Weights of a small audio frame classifier: activation hardswish.
Rows from block 5 of a small audio frame classifier, named by matrix and row number. Rows with one number belong to one channel. Each number is 128 + 32 x the weight over its row's rms, rounded and kept within 0 to 255. All counts start at 0. Numbers have three digits each.
After each channel's rows are labels from the 100 clips, of 14848, where the channel reaches its highest value: "top examples" is what is common among them; "lies over" is the class under the peak. Only what is clearly more common there than usual is listed. The data: synthesized solo parts of chorales (CocoChorales).
# convs0: expand pointwise conv (model.blocks.5.convs.0.weight, 1152x192x1), inputs 48-95
# convs2: project pointwise conv (model.blocks.5.convs.2.weight, 192x1152x1, transposed), outputs 48-95

convs0.210:182180121102197173130180129085095131136111120138110131139118173105144127083101102144089145092133124142112134142125138076103157074110188159159113
convs2.210:118184043105088153119177135122132148099154096047161109116196094189128124195144110123184148122123129192116075117107151114066100166159103073158181
top examples: note D#3; note A#3; instrument: cello; tuba
lies over: D#3

convs0.412:167175125088188125137185100163086164154155137068145076164114138132092114082141092134148156122144146127106129151147150139089105086087200161148101
convs2.412:115129098096146150144073145137165097151146112082161120086128064180158073114097144128148088168194191127123084164064132118084108184102072102141117
top examples: note C#4; viola; note D4; note D#4
lies over: C#4

convs0.737:161126176091150135155147105123086145140177102075123115132152136165131106128083158134186128177107117184111100183138134111136121145185108117087137
convs2.737:142143163160091133154169115092190135085132104173078133092059131077163056104124103166130108156129141114129166158155099156148116109086153122127121
top examples: note G4; note A4
lies over: G4

convs0.388:139141130189153188164124165093192074115185132104131107143098142145125190100103105167106143156145091116121098115153151159090157125108157130154096
convs2.388:085102086106082155138123079139158117191115118094135112106134071156152150114140153125162139160164087156099105075063193126069116104064137138137058
top examples: note D3; note G3; note A3; tuba
lies over: D3

convs0.301:138111130141113161145087124171075110119102134072135109120149035146125122190186210120185114131137148147127094125137156166098115183132064121173121
convs2.301:114111172142175102118131100139141112111123110158097134139079135105125145077111095119072120128109125069112194192188148189176134082119152090095094
top examples: note C5; note A#4; oboe
lies over: A#4; C5

convs0.255:188179089147110065117236138106107131152129125121117157193224191061151140152151125110077159092100129111105137173128114071136104068145153141091176
convs2.255:125083075100095160174126098148120100181164128108178123111137076172111094170158132107175123161150119191125102125145179128070083165138134143132103
top examples: note D4; note G3; note D3; note A3
lies over: G3

convs0.19:123136136137075162150093161119114158152133118141133129099170058144138127194149196097176119159104111136136098109110138174138107150112049120179166
convs2.19:141078102106163154107114128204102096186110122077253125131142100153098173123125164115140095183184139120112091103118189116131134116107053123121140
top examples: note D4; viola; clarinet
lies over: D4

convs0.553:140149089134110094132132111129175107112097116105138149103175173111126160082148108134108177100133106073116113122136159162128188101138140143108194
convs2.553:137134106116048169157128135100140088136118121103135130099191125139159101211092173145159082124141113184085106047077133048082085168100082133140164
top examples: note D3; note G3; cello; bassoon
lies over: D3

convs0.148:096083146107127118144064123144078079130162135128085103115160157129138080154132151147127141114141134164096123087086115175150132169103097154159073
convs2.148:142151111153118088134110166208152137123106125111141178161141133136120117140102116132148107171167142109135120174071134128119087189146117091122077
top examples: note G#4; note A#4; viola; note G4
lies over: G#4

convs0.168:158161099117128077131138163103197114140150132133116111155183189110089156071186143198093210127148121103141159149120139136134129110148196136087142
convs2.168:171121075188102107156095106185177104160125126040160131152134090076192157177128184151098077185172115123045149110083190104131108140123092131144094
top examples: note G#3; note F#3; tuba; instrument: bassoon
lies over: F#3

convs0.679:111104121139088101171093183109139122175103164129129115137118148122067172120181085140101089188132126073162098173143125087177122102146106147112195
convs2.679:095144136061135092131098098152086143097161121089140148106159108152141094075184127115205088135137122145153087080120131133129144128116085153130133
top examples: note F#3; note G3; note A3; bassoon
lies over: F#3

convs0.635:074097125162112136156080143115112056113067143201114160165072135166136117116108168118114128192116137134115169139147159089132173140175113106092148
convs2.635:121168095150052186118132163138123098134091129118090066124134100189090131156116127136106178106144077195141135106123168079076166158165173082123127
top examples: note A#3; cello; note C4; note G#3
lies over: A#3

convs0.315:078066177100112119155089141131113156150113109128095121131165095112108127173126149136139148135135151132125071133098129119181105169145085139126118
convs2.315:101147095155106153078182092109143159037128150146102129092116110181117140093124111094118161068101063149182158114190093212127132065188146128130146
top examples: note A#3; note C4; note G5; cello
lies over: silence

convs0.521:179129130112073113136124123119108118095122159167099176065131104138188129171173148143105186138146148179111164072110153103163142156120155142114120
convs2.521:159128129107122144168093133133153146178120072108125119100126133232114120139117130135190091138182180170128120107114189107087098236105101105149114
top examples: note F5; note G5; flute; note D5
lies over: F5

convs0.528:097105127120086148089094109122112102121131100105066136084154086147083133162153139104137124091136185150130098123143127170117110195131100114126084
convs2.528:144063171115138098101140164115122129093173105188100154118103182059128183148118116172082138048117091073134143120113104153223116059155111144113102
top examples: note G4; note E4
lies over: G4; E4

convs0.630:180133166117125140116104124156077151167166143097167115124149090118130082203168151067180106163109184163133116163122117098123112153090093097169157
convs2.630:109188133150144128138123140099136107032108104091189206129108131129141149082134183105126135193134126146098126153160147120065180114176102111143177
top examples: note G#5
lies over: G#5

convs0.85:074138133040190095163126091154097117084112139111164083159056137178079104026126102140141128127141112075114153150141144123064141145155154140066083
convs2.85:153130103109077146129086141167117098134100095114092118148138081181109111134110165147092142143168127174120131113071194090072145172124095093096138
top examples: note A#3; bassoon; note C4; note D#4
lies over: A#3

convs0.139:042157114135082136092141116124143099107141114099166139119127099213080091111159135139112050163168133130137120085131121165116173125129088095138110
convs2.139:159161114108151092114079140162129142156113095093178126138124053168121143148126136100159107141189141147079144096086188121069135207077063131139089
top examples: note G#3; bassoon; note D#3; note C#3
lies over: C#3

convs0.84:134131162115135109146111154078147144124158102155111133150159147052141128147082134151099163217124105105140088160100099066143134110158132107092133
convs2.84:148165117109114129141103111172139107155133124063196112113158083183117185135117142146179116107197125162055137085098198132078099151076073112119196
top examples: note D4; trombone; viola
lies over: D4

convs0.236:139094135094172131124139150130121148133088149162115091136048141106126179047133070112123166078133155101148152176156185136117182153131148160074117
convs2.236:112101140155165108162098161156101056143135173140130110080114081130093112097143093102128138145185143085122129167112153142114182153176119127103082
top examples: note A#3; note C4; cello; bassoon
lies over: A#3

convs0.514:118103103167088130105120092121105090134099164145122171172214166060180130185129143109076098081110180133101129105083147126118152086105106093111138
convs2.514:126128074093099110150111108160121142143100099060175107118148079166062144175132134134141110133190195180077131087077164119101129165125107137111146
top examples: note G#4; note A#4; note C5
lies over: G#4

convs0.602:096108184144057162194068151110092115131043139158115116159095043167118134151121157147171099127099112094160103116142151109096125170143087158163124
convs2.602:150099117189179173158162102095172108126107055137154124145095104080134090131128140133131105184152098089090170147138160154115122091090117109088124
top examples: note C4; note D4; note F4; clarinet
lies over: C4

convs0.565:120059139159093146138043147139091122171088132118116088088147095151142144183160165134155080142136140151134098102120172161159164184152077114133109
convs2.565:147085117113151162125098111065151154152144119116119120123096082195110088116134094136160100118179130161084139116088140150084108161083101141087141
top examples: note D#4; clarinet; note F4; note E4
lies over: D#4

convs0.230:137164132143142152122209138112130128100094150145140122178099124120143160091078101156088135141127092127139153127164132099090143084148184124103165
convs2.230:097077118085068158101089100116130128126098202165040095101186106149179154153094171153071148087150117199134108058053150089111113163135155110118095
top examples: note D3; note A3; tuba; instrument: cello
lies over: D3

convs0.356:145140149097111099121133150071174132090152092105127136097148088146088173131134117165139167151167132131117116105171095125191110164232119162051121
convs2.356:110094091154131160118138097088167092132122125162145113145126108138130107164131127094101101166209146096087123132123072087115122116119131136085147
top examples: note G#5; note G5; note F#5; note A5
lies over: G#5

convs0.302:121168108119114163156101110171143128123092108074185115098136079154109153150181201127188128109170094120109108093126192185094153110097086147165175
convs2.302:082140136188126135140167145131148130137191137164134067177125153105123149179186087110122134122151111096105122151107016113133116110135170113090164
top examples: note C5; note A#4; violin
lies over: C5

convs0.349:140132131172176112113189143143177156149157111133134169156153161070159155108100065122100206090174122088141155145148088096125145061114155132137141
convs2.349:105184160164181089134174132133131111050056109159134152124043155104132163077149121125099134143118124061140166172175136128164189100092151113152151
top examples: note F#3; cello; note G3; note B3
lies over: F#3

convs0.705:132098140101084155177048135158111136146137106125125079103130104131090137157153170130195092144138139133125120145112128139149070189092054128148111
convs2.705:080101108090146191086145104172120104105133152063183116090103070225095112066144135087179133173125083124133132099143184168127184124161125079127128
top examples: note G5; note G#5; note F5; flute
lies over: G5

convs0.567:106165117195068154143133149133086138096049119112163143131151054215138130176114170135175140177111101107143096096164139109101116141153077140163177
convs2.567:116101136093067176170054148150156127160130122088131128085169131145159046164115104083131101135167209138119094154120086098092088149129080142116127
top examples: note C5; note A#4; oboe; note G#4
lies over: A#4; G#4

convs0.731:120160139124117120152166133128132125096107086101148102150070079246078127069123105133195145178150084163147090141119128118155140133194104123135170
convs2.731:092102125130104163130100107135109100137125131123110110068139111110153107175154139145113168125108174140101124104134165102106129180115178138142106
top examples: note A4; note G4
lies over: G4

convs0.398:127174110116130152118188138173068161105070157104129093169114069159104150102177132148173123141152121123120164129168129102045106124118129167145112
convs2.398:143089043113090152132079099108125108155120157068139104085131090196092114139128150149135129142159173130109120100045150141089082132100093142099164
top examples: note D#3; cello; note A#3; note F3
lies over: D#3

convs0.519:126080118109099170110167179082086106073101138118097147148102110166068173105134143100161143131144149131113126081158086096144096154134157144127127
convs2.519:121132103124115130182093146174162063124076131125162151134104097117127140157122143123133093167186181130093093145091153040090131181090095118110144
top examples: note G#4; note C5; note A#4; note C#5
lies over: G#4

convs0.622:096102073112128115140076145188134103118120190113126083122066083183095107108187139063144081155185143107143133145133113154120123169134106072111108
convs2.622:095100094087082145140091081156161120105085118164167105102126090130113089125138135112100126167205148111102092107088111107088149137131096106131148
top examples: note A4; violin; horn
lies over: A4

convs0.640:123105126153069087109087160148199117148154126124111153084157107109138103170169120158106114160117126092128095127109103095169142155153070121080147
convs2.640:175105122125116117174163160157096165158092103114145116129075134129067072082145115151174094210119164125192119185114143152075132160127121154142095
top examples: note G#5; violin; note F#5
lies over: G#5

convs0.594:125157088173131111155083147172136102106067128134157120143067136136110187136134162150141210135154061120123185098150173200136139212147085088146161
convs2.594:100157082157144177154106077078134098111090139132110081112118125142076146119168117059177157144135113136090160144161110130095120093157153115105186
top examples: note C#4; note D5; note A4; note G#3
lies over: C#4; D5

convs0.101:140182156133141122140131125074203096104189178090095123101159168162060136089128158188139162143156074156155164135160101122134078150165134089075099
convs2.101:142035167129183061156140154173115139179138155126167117147100131111111110124099127141140062203168167086162121205113123087175090111073081144119087
top examples: note G#3; note A#3; note C4; cello
lies over: G#3

convs0.74:098114127191077134141084155145113090140137130096108124084165080153091117212181185134142096175132141145109117108138142140123103202126050098106111
convs2.74:055121103095155196111086085123172075108104117147117114103102065179146055100096148125089205134150116163127080117099100125094131165126118109145107
top examples: note D#4; note D4; viola
lies over: D#4; D4

convs0.123:114105089142112171111089155089145090088146161188156117144077135177116121095103076135090129115138135102143181078162123105128143154116119064114091
convs2.123:078150146135154153116123112114157134142169092141096077127086086178111087103149105066160138169155125118168115198122045128053111119121143170162097
top examples: note G#4; note G4; note D#4; note D4
lies over: G#4

convs0.561:096073161110056126096051134158126116117148106143091133063175097114118110184115151105182083121140165141141083109147131160152159180112086100112090
convs2.561:106139091087152118166082067122160120083075177087135108070095088158124148075179095041156158137148165100105142176089164141099137136121162112125104
top examples: note G#4; note C5; note A#4; note C#5
lies over: G#4

convs0.629:120130146117173075139188095142164132135152135114089120143140201130117090105088067134076129106168113115115157178117111074130082056142155090134126
convs2.629:168088127127079101174138192143101157154102157144129098130135128124069117103145133134149074181215110135169134119042112076116150131156049125097108
top examples: note F#3; cello; note A#3; note G#3
lies over: F#3

convs0.652:145106140127114076121102124108143144141140122116143142093201164105099170120152056151094117082182113043126116094148116173182149137132156120138123
convs2.652:140173123091042134148137123161079103094127119122103136112134096136052113153177112152208141148091144193162071107121143067080146170162125124147116
top examples: note D3; note A3; note G3; cello
lies over: D3

convs0.159:113133159148104168120165184110148174190100071121106152063155082102135182180162164171140162101141116135129129089137149167150127146147103200130134
convs2.159:077147122128114150117105131115175061114137106122127101116138075183136071127159127110166129170143145152132117118103104094069128167140112124127144
top examples: note G4
lies over: G4

convs0.278:149137121121125120131167097144088170152114113073153151142119099156085130115155194122188087163128183132165097179103140080122113102107142178137142
convs2.278:119162147129120122131084138107193100088095120102165148091138085161154085100088134104148069131191105124108147127118080119092104162077050123120148
top examples: note D#3; note D#4; bassoon; note A#3
lies over: D#3; D#4

convs0.627:112092134067115135148098105142138168130152089109096157105141107060152111159101150148123142119125151136115064110100118152130142128094121182126082
convs2.627:137119111127092143135101063151151057197126211150150132068173113178102125136163148147114124180155138176139146095051160063100120168131100142125150
top examples: note G#4; note F#4; trombone
lies over: G#4

convs0.748:107094139107098072191121105180116098153132195143104085128127131076167169118195147129075114097175143103075136116108129188125108167122128145109105
convs2.748:157158106109150167115149132130150163072154104097184093131086079169090187082136119113172099161140106104147058150112074160135089098150117095157147
top examples: note G4; note A4
lies over: G4

convs0.477:115092116123073176135048131137113129169129124105098102082138052139094141176190199102190103127126170164135117111115143159134108198104087126167097
convs2.477:108082125095134156119109121169113096184150179146153097120139102185077176190157137180091187041129114172097173083063188123150116143140133134139107
top examples: note G4; note G3; tuba; note C5
lies over: G3; G4

convs0.507:190158126186105174118178113132141107147207153090135102116187116145145130211129157143137060127127143168116116149146112106114083118113107149185120
convs2.507:119111170170162098148168141137104112117063080142093125135061144117091089117114123189064152132090104079130187161190202136177170126091153110137125
top examples: note D3; tuba; note A3; note G3
lies over: D3

convs0.186:143151101164143159088198153164143145131142154091148095118079124185111132048165122101166129125165090132112132105147159143141136074115155113184125
convs2.186:150175144129160118155113128110170161107161050154114132207129101108181092117079133088097127102097118152150181195129108139116113123111130167136101
top examples: note D4; note D5; note D#4
lies over: D#4

convs0.758:144134131081147108115185111149132198166147113081118148132178167084138111099107144134130174122095127103101124143101129110122144088094185153146091
convs2.758:165162111110129101173162134144163141084103104128137127110105156144109119068140096121157073110141088109144155160149105170140145098144071103098181
top examples: note D3; note A3; note G3; note D4
lies over: D3; D4

convs0.132:109069154131076096133141105167107108137109139158089132080084169126135122128153087094096111090139172116118130161162118181156165189163152136068135
convs2.132:146133084112107120128145125119184183119114076100138118137145120114148120104119144146147106205108129165088125160074133130112115077067108130158114
top examples: note A#3; note C4; cello; bassoon
lies over: A#3

convs0.98:088115114180101134178024165141131082130088132150134139152119092174107153156154115126134081155153128092158182108138141176137161179124049044117136
convs2.98:101109108115163121128087090178129087124111166080134089068079013151094140095137111114141133107172172116108171114143188176099165170096102094113100
top examples: note G4; note E4
lies over: G4

convs0.82:126148113163096177141099138121137126118130124168103117127106138105100131151100074160119153112182074174101128083125160121120158096137163094134147
convs2.82:096112082127052145148151093088137151105102128189086126099123145112189086133164135159114124094045070159136190072115136151136109104130146150120131
top examples: note D4; note F5; note A3; flute
lies over: A3; F5

convs0.626:125147085144132110111136125147195149128150135109149182103132162101158142129141081100115097120169124132130139125151130185144169102091124088144164
convs2.626:118126097146086140149132123118139108155112153109117122102179097159167096149097172110166087079149118188095112072108094098067094160131086137116150
top examples: note G#5; note G5; instrument: violin; flute
lies over: G#5; G5

convs0.67:116082115108096151131044141167095134123115163113130088096099069166101138133181149114172085124174159113154129084134135179130096184138060119132107
convs2.67:094140163134158119113101101091144132073156116108119142151111097141151135090095114120106113130126065091155177131123132209153128045089114146102136
top examples: note F5; note G5; trumpet
lies over: F5

convs0.646:113107100128133127165114104176122133187073155125132107130100144123099174117163129101130134047145163120112141117122173200149104161106149160132109
convs2.646:110168119093065195107128090085149100083173160156103133090181098191140141161139142112141163134146096182133078073076102083084078120177124105132130
top examples: note F5; trumpet; note G5; note D#5
lies over: F5

convs0.308:156215087116132135143174129116135150114119104110177125159161117129065164106151141153093132173144115110131160136134145100100119096094133130103146
convs2.308:109082170100082132133087103128162133173095158138114108119118119150143159148155152128121108100186161101159110133073082095109100154098096168127099
top examples: note D#4; clarinet; note E4; instrument: viola
lies over: D#4

convs0.330:146063147169176193153087078110121103129138140157056130103109187095141154130075136138144087141087171114126131138097181117086125102110156150187086
convs2.330:099112098090140164176106135157167083173130131108171138098156080169176103147127143131163077134111156154111106136082164080089089169140056079070150
top examples: note C5; note D5; note A#4
lies over: D5

convs0.293:151194128108173050133176149139170139087103132130211159151146180116100164101136110121115135145145090063168132185157123098201147061134108148098206
convs2.293:170157187147130120085124131116151175044172094117132146096122066114125151104112132128155070121194134125201119170123016173125116111119091147089144
top examples: note F#3; note G3; bassoon; note B3
lies over: F#3

convs0.729:108087174124101173153062135127145122137126117170112094140140109117123111205132154125120129144116183135160079159116133110151091166160086148107133
convs2.729:126073129090143163127129157143114154089088064135148130086063153107095058107164099139159114068132128087142136130171095145132103086083105164110160
top examples: note G#3; bassoon; tuba
lies over: G#3

convs0.97:155174095143136178084196068120143141107163102108131154092179152137172111136112129148132167111086128165093119106113165152093165072102203131194143
convs2.97:127048132121134138106133106128160065168108181139154124104151100111155138141081177144083095047150121100074182076106151152163135153157071121073142
top examples: note F5; note D5; note E5; instrument: flute
lies over: F5

convs0.125:158154075177133036111219183143169165149170101121138139146198127142136109165141089104129122135184101128084069132115063091206115099135143119125180
convs2.125:069099122103158155145119062131079106161123174119146107046104112153138047100132141134131119133129167134090133123102149110077136174158127125160079
top examples: note D#5; note F5; flute
lies over: F5

convs0.289:098071106117063126155118147142103137098085144118089107114113121138124141090145101171149178087125125117121100075152120161139173197157149162115117
convs2.289:128133107116047177137158107096177163103102097127095141095141136145172062190082158157141118118081098200115142083101134071074090137111126120153117
top examples: note C5; violin; note A#4; note D5
lies over: silence

convs0.268:117148146134112146149124092139090109152082138083163165142130181137120091133127173159150097121113133106086120172114137102120116105099163150126139
convs2.268:150146142164114127129162087152106117148082124107153194144193152084159177164118178152088136160108107137091146082147186100121142094097111160105150
top examples: note G5; violin; note A5; note F5
lies over: G5

convs0.171:091132177123117066078246111130161192156160141137143169105202213108144117151132093128121116085072096140121139136164093141150093099173121184073129
convs2.171:125141064085109151163071109138161153089117122088131147079126072114143159148142135148193131128169141151127142104093139147092127140095116099137100
top examples: note D#4; note D4; bassoon; note C#4
lies over: D#4; C#4

convs0.404:137069135130096163082128109198132185171143142126146090110093115162129104088142087124179129100081116115146126124152137168151099131122190151206095
convs2.404:141131143125078094118131143034115129083115091157088151114114141064154050162107118150104069182080124134146158185149130082124098109101129116095134
top examples: note D#3; note A#3; note F#3; bassoon
lies over: D#3; F#3

convs0.420:122072198102151132111067118133090112098130145144058173076085111136138122116083138152135122127110136202107143141131129142140146199136131135126034
convs2.420:090148198149148066124110117155134124108156101184094147173152190083120145135128085153099166092129074107117109152161051177206160100150184133103106
top examples: note C4; note A#5; cello; note B3
lies over: A#5; B3

convs0.153:126102098150060177140103134124125110135103128099104115111186075107139118233170206110166113113097165129116091135099121130116087133103070129120131
convs2.153:100191078153079152116144127071114174054100093119122160151215159078173094162137118085137165173138097164117107118126085084090130097131145155111197
top examples: note D#4; note C4; note D4; bassoon
lies over: D#4

convs0.284:123158129170139104129248162108114170165138102138136133140163121108144189149113114135064169117110129122138142106137076133168093123167136167145172
convs2.284:156106119132139088134124145120154126179116083083180134171161095153155069171102129113137032177192152178125114118110151093088093177092048123073106
top examples: note D#4; note D4; note C4; viola
lies over: D#4

convs0.336:149150098129119116143147098141125106097178062081164150135197088126105074229115150133108079117178165171126042126122115144104119133102059116158147
convs2.336:094084160097139141130100130131105142156156170182102055099089107173049162118163079142155152031143136120143170130128112154134142159169193126143077
top examples: note C5; note A#4; violin
lies over: A#4

convs0.216:145167077108122126111160137128154141159133130069150099210180137095088160136185156130102150154110136090144113175106122099104060051142118146073144
convs2.216:146103140173142168145147138137164116151111081138162116116085075150126101155069123136101118135186147129046166111123170086081142210088126130148096
top examples: note D#3; note A#3; cello; bassoon
lies over: D#3

convs0.105:104135117178141122115224130118204175140160119144129126125141164101167158097099066158105162127124104126109155177117116114120123076160191203097140
convs2.105:132102126076150096169053147130099133149109088105179124138132134154095107129134101100113128169169177111107123133121138123109104147121101144114154
top examples: note C#4; tuba; note C4; note G#3
lies over: C#4

convs0.446:148182086121164143115171137121136137120098123080166124158138140111113158101144123166142126110147129106115193109164140113079138076092189167082121
convs2.446:159171134173174057143167104143115135078095127160104178147105135080123089078126099098098117194130141088156150203177139127163165091100144113051121
top examples: note G4; note F4; viola
lies over: G4

convs0.333:171109112085146151128112123140111183163134126103120122168166168063090108131188123096128144124149190120180098178109134102128164096073114119105112
convs2.333:148159094171161090124154144110114121087084116159119153205113155049159156081125093093102143174144108083094171168151181141119178116105124100067146
top examples: note G#4; trombone; note C5; note D#4
lies over: G#4

convs0.598:104135173136134102166138172133150130094101133167168139139089131162141172075051074198114115135145043081123176077166126124165161134175126087127148
convs2.598:090155066147119142136114108112128090109099109122125081181113071168081105122147125077134161186161116153108097148135108130104149129154135114084162
top examples: note C4; note B3; cello; note G3
lies over: B3; C4