config.yaml
arch: "mobilenet_v2"
depths: [2, 4, 4]
wave_strides: [5, 2, 2, 2, 2, 2]
Rows from block 5 of a small audio frame classifier, named by matrix and row number. Rows with one number belong to one channel. Each number is 500 + 25 x the weight over its row's rms, rounded and kept within 0 to 999. All counts start at 0. Numbers have three digits each.
After each channel's rows are labels from the 100 clips, of 14848, where the channel reaches its highest value: "top examples" is what is common among them. Only what is clearly more common there than usual is listed. The data: synthesized solo parts of chorales (CocoChorales). In brackets: how many of the 100.
# convs0: expand pointwise conv (model.blocks.5.convs.0.weight, 1152x192x1), inputs 144-191
# convs2: project pointwise conv (model.blocks.5.convs.2.weight, 192x1152x1, transposed), outputs 144-191

convs0.580:501490503503557485510499512489488494516528494541505480470482500512531529499522505484512494494476496499468554518510506496485512498485481548443520
convs2.580:501513515474439519481499492467455495525534528474510552520508471498488517472545515508522506504472497460537490504555515526548507517489467515489482
top examples: note A4 (100); violin (34)

convs0.731:526514497527473536512479500507522501492487483473489477509516531480481498522459505491480482498547509474531463490504482520488492514555507469531519
convs2.731:479482498446526462479517527515489531530455512527543463549460506487527512471529494502484492507481473509450512468499531537497515533507506551463489
top examples: note A4 (71); note G4 (48)

convs0.648:478525492595522501525497511533523500492506502486450462478501498524499510505493523460531485481521518531503465510495453489492508488474528489552484
convs2.648:529523526467438495490517521481493506515496484496517516541483488484506514487504482498487484464494458501497482491538502554501458517503488504498538
top examples: note A4 (67); note G4 (32); note G#5 (25)

convs0.740:539478481491495516467461508495535479503477512512487504477524509538445515450471494481468477500507468481553494528473529505540488519497476498493492
convs2.740:531492492460448477468525507477517511511492529496537506552499483479493547484484508491467486494452492489502477507547519516510489482533468517490555
top examples: note A4 (69); note G4 (57); note F4 (35)

convs0.110:479460546431446510480516514481456515490518512474519535491517514522494546470521497510504521491484534477539502544490528514504478527490474508490496
convs2.110:508461461498439463456506516498478531498532522510571469512531507500474544486485500505466496488497500475504510517496523501515487474486486526500518
top examples: note D4 (82); note D#4 (81); clarinet (46)

convs0.267:509569499477495486486511461512484483503473491485500476510500521487469500498449508536455491482523505482483487483486459503529523505563501503497507
convs2.267:471452526483517520506473486498522511475516551523496496438464525505501508485559539487535532531520489542481493526504551497517526521477517503491480
top examples: note D4 (65); note D#4 (54); clarinet (43)

convs0.664:499493480489524491522434520466458479500484507471470498509481508522500523461447487534504526527542479498517453447515513494500499519479466489476517
convs2.664:510512506526470503456489465507470513539514522492537450537473492462501547485481473515521468497471493485501500499507534522512475521487460493491490
top examples: note G#3 (63); note A#3 (44); cello (37); note B3 (28)

convs0.682:487510489536496492526492525518512515498504490522467462516509481504526513521503546524513479454528511532459495509470444480469532450513543505520512
convs2.682:469462472491550504515509498503501512517505521519536468514484515474509482494501464511451520527483467496471495498487541486516521525477524537491483
top examples: note A4 (100); horn (35); violin (35)

convs0.375:499492521461499514485493491507482517514485492467529526514498496504491504439540511526523507515485514470557492540506509531501490536498448482489509
convs2.375:535501529475492550427477462483534480499513515486531509506485522499516549500550514501513492513495487475449441524502522537587489499469474525505519
top examples: note G5 (49); oboe (26)

convs0.536:480471529461462492503534513515445498489521479501496545506535481545488527493499493507538527495489505500537495482531534516489509535469459501486500
convs2.536:512468507501482506464492491516492495505509523484553457519521520485490538501502470492443509516487496449507481489484519530536511501494509529506508
top examples: note G#3 (67); note C#4 (58); cello (55); note C4 (47)

convs0.139:518530514442485486526528533530501538481493455514498494501490532507533517547458513526479511517508502468494533533467472536479526516477492506487521
convs2.139:488481510490436513439503503471474514518476511481531481543532492452491529502513497511532485480478490501503507469483507532509490515481501521514527
top examples: note G#3 (34); bassoon (29); note D#3 (28); note C#3 (26)

convs0.268:488499490492461514479449477463513538522477526523516497497459491519526494477471512522487503491523516491512477494536512502506531518488476480482496
convs2.268:476477481460531495517479510491526522529491488533512546490457488538524453493522501527516522508513465532478479515530507501493503510487514493527493
top examples: note G5 (92); violin (51); note A5 (46); note F5 (34)

convs0.746:488470543461475481497458496473479520503509506494500500511488476500449529500488527534522505510520511512498493516524519492472524516509498458502494
convs2.746:536472504484484498459473512493510537492535489504546465516449507472513547513504495510456468507485464515456477516498510490497496493461495504517549
top examples: note G5 (93); note G#5 (36); trumpet (34)

convs0.763:521468527461477533522485476483518509510505498472532516481503493518474523452546491494519506480503460498537488492538558521521499522472453506468488
convs2.763:519487518522477509540479464507516486518477475470478482509520506459480499515502481463507501499517498468526479491538525529508523518494498460475455
top examples: note G#3 (76); note A#3 (33); note G3 (27); tuba (27)

convs0.696:501527487535472488485477514543519511483508455496495487520493441520484482522469521494509477471537515516461485518468440497471486479471529427533521
convs2.696:493443529459480515453503508497500488537496546485520489529501490466485532472547511492483483498461507509480482548526531552539506515495499524485508
top examples: note G5 (67)

convs0.161:453476520513488514494473453485489547504510508484446501498499481501476490469548581538518497468521507501510471535489471493498508481516500471471500
convs2.161:537527489490475508462520493448506539504504487503538489503455480497480530539458477514495453493451471500500514515512530541520491494462481522502532
top examples: note G5 (85); note F5 (55)

convs0.618:491528477507526477464483497502472504515465503519439518493513457538497466461489486508477493503483490484527471506480513488524464496502469524481498
convs2.618:510547500510496457546527497483519488467466471522523490535487524476484500509491481524484538504529443496506487460533503534513512520490497516517466
top examples: note A4 (91); note G4 (31); horn (30)

convs0.366:487485535483465494481474473449461547486478527446507506515500489517433500429520509530507480497520483486525477473491528501519522511485491462498479
convs2.366:564520508499461547463505499490511538519495492471497504512498463469481546497490495500514484481489500496504520502493512508487480479465503479532538
top examples: note G5 (100); violin (51); note F#5 (30)

convs0.593:561530517534510512525487511497506500507511454473490477480509551529483545527463481458505484485542518495485491472528500493473540538485480499483512
convs2.593:501514505438432505438506512496448510525488487496542509557480477497522533469525511529501484492461513457488509506539488519506492496510487512505546
top examples: note A4 (100); violin (36)

convs0.361:515472502489442537481469483518492519474529495451519527495480464513458524489521517481533523474537516501534506509493505508452498510458488489477507
convs2.361:515504525456451517463503496505469499529491509468525525548495476516477541471504490492489487484486501476512493526533519541527501511521481508482539
top examples: note G5 (34); note A#3 (32); note C4 (29)